config.yaml
dataset: "telescope images of galaxies (Galaxy Zoo DECaLS)"
activation: "relu"
stem: "single"
label_smoothing: 0.05
shampoo_beta: 0.95
max_precond_dim: 1536
epochs: 79.4
lr_schedule: "cosine"
warmup_steps: 2740
adamw_weight_decay_other_params: 0
Rows from block 5 of a small image classifier, named by matrix and row number. Each number is 128 + 24 x the weight over its row's rms, rounded and kept within 0 to 255. All counts start at 0.
Before each channel's rows are labels from the 100 images, of 14976, where the channel reaches its highest value: "responds to" is what is common among them. Only what is clearly more common there than usual is listed. The data: telescope images of galaxies (Galaxy Zoo DECaLS). In brackets: how many of the 100, against the usual share in percent.
# sq0: squeeze pointwise conv (model.blocks.5.sq.0.weight, 80x320x1x1), inputs 240-319

responds to: edge-on disk: no (98 vs 24.7); shape: featured or disk (98 vs 30.4); spiral arms: yes (92 vs 18.8)
sq0.76 [119 118  96  97 145 118 149  97 120  97 116 163 135  96 117 100 138 150  94 154  99 157 141 126 104 146  80  82 158 125 147 113 149 153 127  81 132 124 121 125 124 135 122 117 131 128 129 153  95 122 109 119 150 142 122 120 147 152 136  97 127 143 100 131 149 139 112 138 128 143 139 133 141  86  67 147  62 131 158 158]

responds to: shape: featured or disk (72 vs 30.4); edge-on disk: yes (32 vs 5.2)
sq0.35 [119 126 103  98 137  86 102  95 130 150 111 143 136 116 128 162 133 108 131 143 102  76 156 143 179  96 183 164 130 159 106 103  89 135 103 194 113 118 155  86 137 144 179 145 143 106 106 194 147 154 130 146 107 138 141 116 134 154 111 139 155 141 116 122 118 116 133 149 156 126 105 100  86 135 120 133  94 160 138 169]

responds to: shape: featured or disk (83 vs 30.4); edge-on disk: no (56 vs 24.7); edge-on disk: yes (26 vs 5.2)
sq0.13 [124 131  90 110 127 102 119 122 133 120 115 111  99 156 160 118 118 138  94 129 107 132 133 107  93 122  89 129 133 147 129 157  91 168 129 133 101 107 129 137 123 138 130 190 183 136  85 120 138 155  93 142  95  84 158 128 138  77 147 121 112 135 138 136 108  98 184 180 172 105 117 112 101 130 118  84 145 136  80 125]

responds to: shape: featured or disk (88 vs 30.4); edge-on disk: no (79 vs 24.7); spiral arms: yes (71 vs 18.8)
sq0.64 [168 134 142  89 125 167 104  87 134 149 139 130  83 117 139 129 114 164  83 140 139 104 139  79 150 132 104 116 132  93 106 117 130 130 184 143 136 160 119 138 122 109 170 165 138 152 143 114 135 157 121 138 140 104 181 148 106  86 159  92 132 128 160 133  98 113 147 125 131 111 123 145 183 125  90 118 137  78 112 119]

responds to: roundness: in between (66 vs 33.9)
sq0.20 [142 129 114 115  95 121 114 109 141 136 161 113  82  73 150 125 114 106  98 101 167  99 163 116 123 126 126 137 158 119 167 133 148  76 122 100  97 161 167 145 177  81 133 128 178 125 135 144 125 149 129 130  73 140  95 109 130 114 117 116 112 130 125 155 140 188  86 125  81 129 112 134 175 148 133  97  76 152 140 130]

responds to: spiral arms: yes (45 vs 18.8)
sq0.14 [126 134 104 140  88 141 132 109 124 156 116  93 113 118 134 134 173 150 167 115 152 122 102 107 124  95 142  82 114 117 113 156 148 194 124 157 146 109 159 159 129 130 131 141 129 123 123 150  91 154 131 124 148 178 160 147 111 170 155  87 118  89 136 141 147 123 147 141  82  94 120 136 161 121  96 150 114 102  80 170]

responds to: edge-on disk: yes (41 vs 5.2)
sq0.41 [ 87 144 102 129 145 135 118 108  84 117 139 137 119 151 182 166 118 150 121 113 143 115 148 162 116  83 166 115 113 138 148 122 133 152 143  91 120 158 126 101 113 129 161 139 105 141 126 129 158 158  80 109 133 122 158  92 167 152 121  94 135 135  99 116 154 102 153 162 127 112 146  93 100 148 143 115 109 140  97 120]

responds to: shape: featured or disk (96 vs 30.4); edge-on disk: no (89 vs 24.7); spiral arms: yes (80 vs 18.8)
sq0.3 [122  97 132 133 107 158 134 117 137 149 121 110 132 130 145 142 119 166 117 142 114  83 105 140 163  99 191 137 170  74 134 114 155 139 161 158 124 147 144 127 153 154 158 129 164  96 161 147 141 134 152 132 160 102  94 150 108 110  97  77 145 107  77 122 131 156 157 157 135 120 123 134 178 120 163  68 134 126 140  96]

responds to: shape: featured or disk (74 vs 30.4); edge-on disk: no (55 vs 24.7); spiral arms: yes (48 vs 18.8)
sq0.24 [108 131 151 102 140 136 161 145 113 125  90  92 140 120  79 190 123 115  88 135 124 134 105 127 115 130  86 133 113 129 125 112 143 168 130  98 149 143 136 122  86 129  96 118  91 126 121  82 150  75 146 144 144 146 164 102 138 117 187 123 112  91 130 130 123 106 156 109 146 107 102 138 158  87 107 122 158 106 165  96]

responds to: shape: featured or disk (72 vs 30.4); edge-on disk: no (52 vs 24.7); spiral winding: tight (25 vs 6.8)
sq0.22 [172 109 121 132 144 168 191 152 158 128 103 121 106 177  92 118  86 124 148 147 114 140  91 124 137 139 142 136 122 145 175 141 128 120  91  93 121 161 134 115  94 128 151  82 103 135 136  94 114 150 119 127 140 170 157 169 144 119 116 118 132  92 127  77 179 118  97 120  80 113 144 149 107 108 161 129 124 100 150 160]

responds to: roundness: round (47 vs 20.3)
sq0.39 [150 116 100 138 138 163 127 125 151 148 130 125 131  68 158 113 129 116 139 174 124 107 105 114  88 165 120 134 114 187 124 126 146 149 146 112 137  79 137 109 114 104 157  93 119  93 120 169 115 120 122 111 133 124 133 140 147 125 140 131 175 136 139 127 137 129 126 134 126  91  98  87 122  83 154 121 116 139 205 112]

responds to: spiral arms: yes (39 vs 18.8)
sq0.74 [ 86 138 120  91 125 112 122  76 139 180 148 110 119 172 171 168 119 127 116 147 128  92 133  92  98  78 114 131 122 129 114 138 121 116 159 128 152 160 141 160 110 111  84 141  96  91 163 121 150 155 106 129 107 117  95 107 114 126 169 113 150  96 123 110 136 163 105 156 160 158 155 160 104  82 126 174 124 106 118 101]

responds to: roundness: cigar-shaped (29 vs 8.1)
sq0.79 [133 163 142 127 123  76 173 124 112 141 146 165 115 162  87 146 148 122 163 111 113 154  94 144 147 136 158  96 155 113 141 133 118  98 128 188  87 172 101 172 102 140  88 144 128 114 109 145 149 122  81 127 108 131  95 130 122 131 113 125  89 111 170 120  89 174 149 113 139 116  92 122 165 130 100 131 134 138 114 123]

responds to: edge-on disk: no (95 vs 24.7); shape: featured or disk (95 vs 30.4); spiral arms: yes (92 vs 18.8)
sq0.68 [110 113 140 144 100 144 141 152 149 159 175 107 132 109 171 167 147 153 112 145 138 136 143 123 111  95 109 105 184  96 178 127 134 107 109 133  93 138 125 138 160 138 154  84  96 138 156 152 146 118  83  89 137  95  90 120  65 127 104 102 176 167 142 142 101 128 145 145 103 132 152  72 107 133 128 146 182 195 111 119]