A small image classifier, trained from scratch.
Model: 32-pixel images, arch squeezenet, norm batchnorm.
Training: 13700 steps, held-out accuracy 87%.
Data: trained on telescope images of galaxies (Galaxy Zoo DECaLS), 22083 training examples, 79.4 epochs.
Rows from block 5 of a small image classifier, named by matrix and row number. Rows with one number belong to one channel. Each number is 500 + 40 x the weight over its row's rms, rounded and kept within 0 to 999. All counts start at 0. Numbers have three digits each.
After each channel's rows are labels from the 100 images, of 14976, where the channel reaches its highest value: "top examples" is what is common among them. Only what is clearly more common there than usual is listed. The data: telescope images of galaxies (Galaxy Zoo DECaLS).
# sq0: squeeze pointwise conv (model.blocks.5.sq.0.weight, 80x320x1x1), inputs 80-159
# e10: expand pointwise conv (model.blocks.5.e1.0.weight, 160x80x1x1, transposed), outputs 80-159
# e30: expand 3x3 conv (model.blocks.5.e3.0.weight, 160x80x3x3, transposed, each kernel summed), outputs 80-159

sq0.11:485506557537472522497538529462463567455531489526518540450517485430553530531490534519506534468515491538523540526528495475481544470446444520415513540502543478471442473504493527469522523509575533510530510508519454582581469480532475413544500485
e10.11:540515534456446451563491570513518467522431483533552532513498537564527563486540554473489460564449401473557558536470517483436483530485538494511496451532511496470456426541499481558505505482441535565462496467512431496529485465499535497482500562
e30.11:484546482530545492579451478477491538513544539525512504479477481494563462513515417520461488555458502494528503439516523508495457525515476564449515455546435502465502464459548526496427494539506388489532549476545546605438472471493500596489479529
top examples: shape: featured or disk; edge-on disk: no; spiral arms: yes

sq0.64:494512409613483503496505461457466486480545543581548492476503495461459459478566500538491518449528507463442573548564507511575489498421569465464556571485495479510473456493452509578477534454512530420502531535503475524460468542461505519475495521
e10.64:448446455504509502506448581546475539484409529482439504491499487460490470460525525491539534455547501479471444499514486539491496538452467502508428443500478422488491529506425512472482526451578457511562496472444556526497603458551453492478503498
e30.64:466565482471517551505486510554575482492455491589530514494469469473459537490559497499538432531526458434433459534545577566518516487538508499487509525525432543542536471496464533466457494520533509556536495511561532516479510484547564410576574492
top examples: shape: featured or disk; edge-on disk: no; spiral arms: yes

sq0.40:480570513469488578454559485483421485535483537498481477479504497471432544569503490485470455485517461472484511491521450542515513503473533434451504412464432442500509500550451424537537536522557479467518514571462457466488591467523459484448398516
e10.40:429499514497444493441477493587476521467562541459526513481461565463495542415508506538543441540578461492545527465518490476511511501436519487483496564439589473549420545477452483523572488528490443554448579452490518477478512516486478405499511468
e30.40:496463488458516571497460539544500577478531519472542551506470534557592622547457512526533451433450506482430484491488566458535537494544473487518529474539564541520507475518482450550497447496549503530583519541551497499432534521503447443487456455
top examples: shape: featured or disk; edge-on disk: yes

sq0.37:522496506460480498511520514481462503467463490465492444474516525489591455504462501501503477566504503496485551514467522456476451466485589535482489490475525537426559509479542488513470446487440528504544474460504469437467522522456481520503495503
e10.37:490497504445581498494522473461505483463500451570565503523492444501481474465553540530530482457531564497530496549548474515596428571476533487569501546556507480530602534533494506491406499493536526526487469387534528479511444459477466542583506546
e30.37:512462451456487467476443488558469472463513516468579467518535446484450502553415551442429513489587446488471528453394443505454587475517443485503439484521538492436523516498439490503508511496460443515473445463526507506474543506465534519525600435
top examples: shape: featured or disk; spiral arms: yes; edge-on disk: yes

sq0.79:544556481458431600508453546489405526469485491501561446480548554480469449539499488501509564449488526533499513488465511509487503479526471483472471502540499490485448504447489434583513436584536437532585487476461527442524521482515544503489486503
e10.79:501525462523540519435466475559526538543494531506500504492433542483531451405469558439530489548512622444535494518421546460447456515441502519549541494469489504513459462526542489545454547515465571550451549455572516452468482446480495490499501498
e30.79:536533509481481486451507422530408532449586513565471518492450502444516512540496446396507483510551460551507521535508475560482474470571473523440516487448462454444507511448552466518529395497505498496448558532466455467494517520520431501494465454
top examples: roundness: cigar-shaped

sq0.20:507540515441514420503456496551505410487544490443478511542450557564503581515469473546551486489477490509522531447505551519508535517532526510500489456518503476466555518440559474492518532566500488462468452485514496474527512537512534488470483470
e10.20:564564553523480409413527460455512495515477489494505470529515472525499538536460480460490500502461518517448570508549537539425450533490489518529465478471507598481410481503526494488538443521453520557515410426564521529460494464475454530479447512
e30.20:547511520453435520442411475482505432499580531492466578493463572558495428493527465440580506425559543500463469467511469469518561511450515434470448431478465453505504528488452494481479542474507580464510478453493480539453502479492426436430502423
top examples: roundness: in between

sq0.16:469505493468490465501453497570509513475499481541496509507483508579461415459584497501452509518452496534425486494491536420526438465450505481465468520487560455523469493488510618468538503499516538461534561535519466535476450534465450502523468513
e10.16:567502526600472522530553456491419507497552457553568479542560501447517470505481504489452550568538504451536466547547465510454512512551484519487449506514460538509543508500500555524535518473529496507505449453450509476464502428562513514437490484
e30.16:502572458487536565569508507493564399502495482510539492447484499528563563533505543447391529496451456536438520497581533527509485454531418467514506481540513518537493492499550501500437440476537482447531537522553521447462482463522562532500542456
top examples: shape: featured or disk; edge-on disk: no; spiral arms: yes

sq0.50:557484531528456491529513518489479424506448514542490480485497444491480489515477497507529451526547484522433441540510502504524503479574418558486509519454450463536589527496459521455455526480522506542505577470567511459495449556517471555436504508
e10.50:636519503553425589548584459474420503484482537486509408469524531468503507538501502491460474554530547472477500489489537491518606453519526474516470459529522521542506513513489503598480546423458502533510500510505498518483480534481473459471523546
e30.50:558562417491511444469501508507465530551479520448495500451515442531491476436487561497518584512495502458469548507476462506554480529506421521535525496523450553480487520481483547498438480493481437494566526513518503480470573425512397455492468535
top examples: shape: featured or disk; edge-on disk: no; edge-on disk: yes

sq0.14:525487529511542545468492503465507533473541521524612500539516485509503570437514541505458474616558474509585517516443509551561480559527478540507487493488444458521463523507443478441474460553493579461505482538479528491488556457438527501573483490
e10.14:479498483505594484519528434415500519497511508472437461483508467508530424536472552525452450583539528449491520589477534432494507494531502493456474539429512484518492532574475499468533513455455641540557506495426456541455525580552523447460604469
e30.14:555567519509582416476509482454572454475505527516491488505552485504481514520520541508493518503491559497524556529457545463495563563485425538511479451532532510510452513431470479557539545569518560436469523535414512520409484501487547494443519509
top examples: spiral arms: yes

sq0.41:483531510482513536483555457522503570458466473512466436545542522468466548567439577580477470485521531509446489467488468495508458514533475514530460559455550554535408476508480460553537439479496458483570504548444420543537505490440425473461522496
e10.41:426553509534579559500533563471516434467481501450447425505467394488481446487549481476552517472493440555496476497495513547466465536458522547490428497505404527385529506560497496539520462573514503476508569503506437503511497510495530467456567562
e30.41:594491482453505547464493542516489528450506492483551460561513521504491449498449522533530501385524500469510535518504567508606462470519499501587567451446477477572468537567497506543440518482479504460443546514473523454454483555535511569508514500
top examples: edge-on disk: yes

sq0.39:484518468487487516461548569463463552466520487498467472542506496537486463535477528468574466494512488501467439496516519451500473476492518444509527523546521538417492526516445537552518460453435490539513490545449574462481533466491511435502468495
e10.39:481468535516552565459537357486511533462493465478519523538462531561545455498500555503579470469495515555565485494542482471490491484475556561554554555567532445516470565531505538537556476475471455541499538480486521512533487529471421530475503568
e30.39:538485490478514525480408490465454471565529517435511507516479506580507422515468518458501552477502455525490542566531514529444452479498489482504503460427461430512525555549438535452544513448477521467451529438481477543376529483478458532560428479
top examples: roundness: round

sq0.74:483486536481497475453491517567525510483518528479458490443530487436525557438507501495528492539536449501458486527512507462524479549430537495452516469498476495447464417484510449477536539477515488517506585567509614479459519483480457521493514508
e10.74:522460452410519488586476432492515467458487576523489482545496407545470481508527589508583491486475482597513470485460526502549509522503543522495491492546458514537541472535510517529491472497553431506509438484515498526484482509526588547433493511
e30.74:460485558516399503519472513479532455487461555447476526558594479560486516447458536502489496493487440527492459550493503508458544566448545491521568443465496564512526455442504452453572601509480498492454524512546553512524529444436474537511577483
top examples: spiral arms: yes

sq0.68:526497451514495565517545525466527539427495551550462470470444435473450524442458508499461528495550424525539483446459474468453453527502534465488566491499531474463509486535511517569448485491508522511487518487525470524452549505476536474502430509
e10.68:538454481529490466513554510506544511556446458466488469514491486512493526482507582532476523556429507448448511434539509483488514553498519504428527563567560456522521522509455541528587507486511525440521475433541505490503442495462510461479462581
e30.68:518517519528507440484443435449498501458566606466538510453449525490529455449516471552475467519495502505497538502516493498370486509454464480470451445500480518538501472495483489532546484440513544518518575533574530506558389477472485535416504521
top examples: edge-on disk: no; shape: featured or disk; spiral arms: yes

sq0.0:482500524471505527521498512475512493647437455473482538513483528505472406522506466464462505484511489558494517538444493527561501508466419423502552495511472468480504491520502479520529501522461528479486541556470496537517504562504470506484483536
e10.0:569492482477433520517469484526467459403508509470485477561482487511502476497440536519470564518513470478500527501529515470518556503548573519487566477495573467538467518538499450535539494500523530527480466522459492424565449525534466506467463501
e30.0:441529530477506515484452459499488508499487485585460542499542533555446472530487554475486542560499497443512526482419498521494497564482532460490532549480522487469479484496522409509539436484441570446532539508562522544505539587469487525461640462
top examples: shape: featured or disk; edge-on disk: no; spiral arms: yes

sq0.76:423526546552541489520471459574481512523472509536495563541543502519550496522564572546444497475478427527507469472555519494485437558488511470476507545491506435477488561482480458454593523429546494608467546530534437520530464484519477482536511510
e10.76:567488457497483507455528484505483481504514436453512564563509531561523496425522495503536500476402500490529464498534465483448479470525567429534553423453461495496502485482445534453439444550535512469492535436459564505517479506486500446504422536
e30.76:522531534459527528501539473497496531476530565454430493540569511449396488473474499499526542486409439471507488541549529555440438479567467513487493439525512489531494449473538484497466512542510497545525511573508560415485492441498507475512554495
top examples: edge-on disk: no; shape: featured or disk; spiral arms: yes

sq0.38:506518530461478509478460550489463559503515519475524511494465517477522484537518506462544446477487457511502523423539511526540483512445447557545489428483493500522524481543499564473437509521463411452512492533507501484509480517440492535515544481
e10.38:529477510445482515511578566571487504486463528435485431487511499586459518483504542533481504480471530495547429479481451520517430571482484495540508540515496575457523461599464487531505430441436516559520467507505560515407484457436445445583473474
e30.38:497453440518520497506424464435470470544475545522549451510503492404557509472531521532525498480466534463470544447534486509512433495452532477473523499521465502533560515552492484516532485440478436470532492554550506526525455513464505532449524528
top examples: shape: featured or disk; edge-on disk: yes

sq0.10:493503535519501498415399481456525512574487485450530482490469505533560491518523490492513536486539482447511455494502493546494506576523470491483515508518457487517470468591468535488476445470535525571492470526556495524435487519466509489563480567
e10.10:437451522473444556547503473559584499444577490533529536522482520476487558487545509464439561446482532547505471527520548492468464536484520476516474554478552492547467504471508493411466487446420516536416497467489530493510508561494577566472503459
e30.10:465474544532575465557506536508491492541492497470500500528467491473557521507582375525488496515505446470522521437461503588497491525531474506496474467502504519528524433584583509564468528509523519595552487507536490538453446498488513518433444497
top examples: shape: featured or disk; edge-on disk: no; edge-on disk: yes

sq0.60:538504524419489485593552495533457482516490478522504575481459457519463511566456495508518539512546490431455551484459482503442490459527436533506569536477532432493548473528519510468507551546508463500540529532550505557532481529481391515494541499
e10.60:551457469522557421479476552505483466471529489490443485534480452537466529510469552567561511458483492529569532535476600489426518469480522486459415487523536465470546480457476501492551542471423490540474497443416533613533446471488478513568526627
e30.60:452491540512455522531471483476490514484413481519520558473508543487502461552506470460522469498493455435531468515491535493468497570460517537483487472585539584485527462504480519523508552464601526507508484491558511592487497536504458517576480454
top examples: shape: featured or disk; edge-on disk: yes

sq0.58:534501491463484464501542538522484478475553499483492457496525441499525512425478517495454504454429539586467486433497476490486497517518513568463438510528492425426480487512506563452508506525474509528501479532513557503480533491532496514476471554
e10.58:478450520527509488463465505462435485525512502529543582520535548548472499424466551469501430440479568527471468473448445504521497488444495476599469573491480558475431545422523567465488536436527460481455438468490459467456456550505482484589471480
e30.58:429510420457540438513478437486455540508473494489508472456532441491441483487478463554494507579431448526470494502503455542558513505504424534532540572452487474446529521520494526522546499451533460468470473384513525492528500492477559517470487475
top examples: shape: featured or disk; spiral arms: yes; edge-on disk: yes