Rows from block 4 of a small image classifier, named by matrix and row number. Each number is 200 + 40 x the weight over its row's rms, rounded and kept within 0 to 999. All counts start at 0.
After each channel's rows are labels from the 100 images, of 14976, where the channel reaches its highest value: "strongest on" is what is common among them. Only what is clearly more common there than usual is listed. The data: telescope images of galaxies (Galaxy Zoo DECaLS).
# sq0: squeeze pointwise conv (model.blocks.4.sq.0.weight, 80x320x1x1), inputs 214-319

sq0.78,224,229,202,158,250,155,218,236,196,207,214,252,198,163,261,218,186,171,143,264,265,181,194,255,177,111,238,158,196,134,200,222,243,206,134,175,148,166,157,94,234,229,227,225,194,208,140,197,263,193,155,218,177,253,269,265,246,169,201,172,169,185,168,237,162,156,217,296,196,216,248,128,192,174,233,186,160,185,241,223,211,148,184,244,284,240,155,228,227,281,184,216,207,215,266,212,188,221,201,148,206,137,192,201,100,214
strongest on: roundness: round

sq0.62,220,208,190,208,157,210,182,227,174,174,230,185,183,131,221,131,273,236,212,208,208,214,225,288,136,224,159,167,131,308,213,246,267,176,200,218,188,211,204,172,175,236,222,180,208,115,230,195,261,175,144,244,161,183,215,196,207,166,188,205,266,175,174,191,202,131,324,212,162,234,184,132,239,240,169,218,159,186,251,267,186,141,132,274,293,137,178,264,136,172,162,240,233,189,206,206,170,132,212,218,110,221,175,149,195,209
strongest on: roundness: cigar-shaped; edge-on disk: yes

sq0.51,214,227,203,205,154,207,212,163,212,173,226,148,224,205,216,202,205,230,278,308,221,181,272,154,249,248,212,156,214,96,213,197,260,165,179,122,180,82,266,196,97,217,142,267,177,290,182,97,245,189,277,173,227,241,177,209,242,186,179,247,138,249,189,194,160,134,209,261,255,155,256,204,205,242,160,246,158,279,124,116,173,164,211,198,321,183,237,193,229,222,185,218,220,165,217,205,233,197,232,201,231,192,163,221,206,219
strongest on: shape: featured or disk; edge-on disk: no; spiral arms: yes

sq0.52,164,122,194,186,169,215,161,239,226,190,197,181,216,167,183,234,229,195,235,145,234,164,147,224,211,277,153,216,208,182,141,226,181,241,173,183,241,190,124,200,232,210,162,173,158,188,265,135,119,250,255,182,206,177,216,257,290,141,265,156,243,171,119,186,272,160,168,231,197,170,131,178,222,196,116,204,140,147,270,265,236,178,143,204,246,140,137,212,199,195,205,238,150,238,191,199,281,210,150,196,161,240,179,183,149,226
strongest on: roundness: cigar-shaped

sq0.38,180,114,116,200,162,200,242,196,164,169,87,217,90,94,146,204,185,251,169,208,198,196,150,246,151,213,279,214,204,177,180,239,145,170,197,177,207,180,129,149,218,240,194,173,159,209,155,182,232,192,246,245,186,149,169,186,222,155,168,223,137,221,148,223,292,225,187,149,206,335,115,183,226,151,251,128,219,275,190,254,242,195,182,206,189,152,224,242,197,290,214,205,246,187,167,209,258,237,211,158,151,142,189,148,145,188
strongest on: roundness: cigar-shaped

sq0.48,192,197,205,180,217,209,188,213,247,139,290,190,274,236,153,202,203,211,247,184,215,200,220,260,137,186,228,138,219,230,202,196,212,192,151,196,160,203,143,192,171,186,243,204,277,250,189,203,192,209,139,247,193,175,192,262,162,231,124,190,235,300,120,221,171,192,177,228,251,161,174,226,223,153,163,198,228,182,192,215,214,242,197,278,160,213,209,260,154,220,218,212,252,205,173,163,156,170,148,151,201,241,242,240,166,184
strongest on: edge-on disk: no; bar: no; spiral winding: tight

sq0.65,198,168,202,186,181,164,294,196,223,174,215,206,188,155,173,135,185,157,171,147,171,82,170,207,216,166,213,161,190,210,231,208,177,186,313,141,181,220,215,167,193,204,213,246,168,182,188,259,215,203,196,264,217,261,183,216,237,169,153,164,210,223,121,177,117,219,226,275,254,222,223,105,179,207,168,175,279,224,139,173,143,146,242,169,151,113,225,220,138,150,218,269,156,215,177,174,229,172,254,179,234,279,205,204,191,232
strongest on: edge-on disk: no; shape: featured or disk; spiral arms: yes

sq0.0,298,230,172,252,174,162,308,142,262,207,145,190,273,213,278,257,198,183,175,213,217,204,281,180,281,247,143,141,207,216,165,230,141,330,182,170,205,209,184,222,211,207,144,247,191,257,253,196,215,287,254,169,177,218,198,219,211,163,167,221,230,209,177,208,230,188,221,171,236,224,189,124,177,191,223,206,184,203,111,174,214,226,261,137,232,168,127,193,117,167,236,227,151,138,233,205,175,226,145,264,161,178,187,178,152,127
strongest on: shape: featured or disk; edge-on disk: no; spiral arms: yes

sq0.3,159,144,289,174,243,160,183,166,254,244,194,185,255,159,191,117,122,192,297,225,188,103,224,162,160,124,205,190,144,187,217,132,173,155,205,173,199,190,275,212,225,184,172,140,153,222,224,204,178,228,170,129,170,270,220,135,175,212,293,200,154,170,180,211,291,213,177,202,109,195,175,258,163,188,240,210,149,173,239,190,154,139,178,181,223,330,216,232,110,139,219,303,247,173,237,244,264,175,121,177,165,197,198,287,199,183
strongest on: shape: featured or disk; spiral arms: yes; edge-on disk: yes

sq0.64,168,250,222,175,196,249,241,169,109,175,236,194,200,299,186,211,183,269,211,226,161,85,224,198,233,141,207,283,140,145,191,201,158,208,240,151,192,184,151,146,210,214,291,151,217,196,144,235,213,182,173,206,182,142,192,244,160,195,168,139,132,191,161,228,213,173,188,177,129,240,163,205,197,114,161,227,251,182,152,185,135,260,188,224,178,204,229,226,189,316,210,286,211,187,153,228,232,143,168,309,246,177,274,172,192,213
strongest on: edge-on disk: yes

sq0.7,165,211,175,201,221,247,183,156,182,155,147,206,153,147,170,234,223,191,186,267,220,183,212,196,220,157,128,231,158,144,205,240,141,134,142,182,178,215,193,163,144,214,221,138,224,246,222,245,211,182,299,108,185,214,232,155,274,180,185,214,226,271,137,227,260,145,194,293,252,216,177,194,167,166,205,166,182,163,116,216,187,202,161,218,252,159,282,294,171,256,281,254,204,244,244,213,220,154,132,181,260,209,158,233,139,261
strongest on: roundness: cigar-shaped

sq0.74,232,162,133,165,173,202,198,279,251,249,208,265,211,143,151,166,177,174,193,197,221,193,281,150,273,158,171,158,209,109,241,215,216,223,222,211,217,220,211,165,221,229,134,169,134,236,249,176,245,260,210,170,202,221,214,196,266,180,172,237,174,195,214,241,180,184,229,239,273,194,188,163,210,238,228,238,266,167,214,177,189,187,188,149,185,201,118,180,228,191,177,273,261,207,246,163,195,167,184,183,223,134,157,206,227,193
strongest on: bulge size: small

sq0.55,227,169,241,155,174,160,190,197,169,162,149,166,187,135,260,268,199,237,255,203,199,197,211,247,170,207,134,237,215,248,207,102,238,187,136,205,161,209,184,224,227,144,131,178,216,170,174,179,124,170,179,235,230,129,234,180,224,229,209,163,223,245,163,278,193,155,166,201,115,220,189,201,178,175,254,193,290,133,265,233,125,158,205,262,212,221,156,221,275,247,199,110,160,244,240,270,160,271,210,139,237,240,251,154,196,242
strongest on: shape: featured or disk; edge-on disk: yes

sq0.17,237,200,217,224,233,202,215,185,217,267,178,264,146,180,148,229,181,152,149,141,205,308,224,230,219,208,202,203,216,168,170,242,206,195,221,212,163,198,320,194,204,168,257,139,167,216,130,201,249,215,218,212,234,211,218,185,327,188,156,268,219,224,257,199,174,163,184,240,215,312,185,164,139,232,168,229,270,168,326,252,229,192,202,231,227,173,159,280,175,174,175,287,175,220,194,191,260,278,154,198,146,271,223,155,236,243
strongest on: roundness: cigar-shaped; edge-on disk: yes

sq0.32,197,236,182,200,204,300,206,242,188,184,224,267,163,229,232,211,198,153,247,269,146,131,186,211,261,212,223,190,208,197,208,163,216,178,266,208,204,190,181,185,154,238,128,175,198,239,177,200,193,197,212,131,122,170,231,283,110,153,122,222,115,289,170,276,149,206,216,170,166,173,256,178,180,167,254,158,189,241,230,246,204,147,191,212,148,219,225,226,152,188,191,121,157,210,185,151,277,209,179,189,182,149,264,257,127,222
strongest on: shape: featured or disk; edge-on disk: no; spiral arms: yes

sq0.25,229,219,171,210,205,165,152,182,210,214,157,202,148,173,201,184,240,199,179,169,218,150,194,229,206,163,186,209,250,200,131,202,218,201,276,203,152,135,221,171,186,203,313,263,324,253,202,130,181,294,216,201,231,167,238,115,151,219,165,206,242,169,215,189,180,201,167,241,189,236,177,118,239,229,217,248,228,262,209,188,170,233,237,144,171,185,205,204,205,261,181,195,244,156,216,156,158,170,119,158,149,233,201,169,215,203
strongest on: edge-on disk: no; spiral arms: yes; bulge size: small

sq0.36,201,231,185,187,228,182,169,151,175,201,205,219,161,207,203,197,177,195,130,202,277,238,193,133,207,199,228,231,252,133,249,152,215,167,142,186,159,280,204,236,175,233,203,302,181,220,131,117,222,136,207,191,221,224,283,209,152,216,266,231,145,200,178,233,303,227,258,174,206,182,121,231,168,171,170,142,141,171,146,262,209,250,168,171,130,232,198,249,229,231,212,304,251,165,196,243,93,194,123,249,190,256,211,180,199,228
strongest on: shape: featured or disk

sq0.12,177,189,132,137,192,216,225,269,189,115,218,239,196,253,214,239,171,223,164,229,203,217,246,158,221,232,158,80,203,176,196,223,236,203,168,148,254,238,169,257,197,202,211,175,170,237,154,177,220,208,275,205,148,209,118,190,189,247,189,211,224,253,159,205,189,173,259,204,208,275,190,203,271,182,223,241,152,249,200,208,257,182,189,157,240,184,186,281,221,183,208,258,200,208,182,201,225,197,283,155,229,203,236,187,178,206
strongest on: edge-on disk: yes

sq0.60,158,187,197,133,274,215,152,241,220,214,191,244,165,222,181,270,117,282,225,196,184,213,200,251,145,181,253,135,235,152,181,136,163,168,322,173,192,201,187,210,233,132,254,190,170,102,178,237,208,227,198,221,244,218,181,244,147,215,193,191,182,180,247,196,225,137,169,221,228,277,195,286,151,220,169,262,209,192,193,176,224,193,234,225,169,168,268,225,263,253,179,208,293,183,197,199,194,168,169,254,236,190,234,220,245,220
strongest on: shape: featured or disk; edge-on disk: yes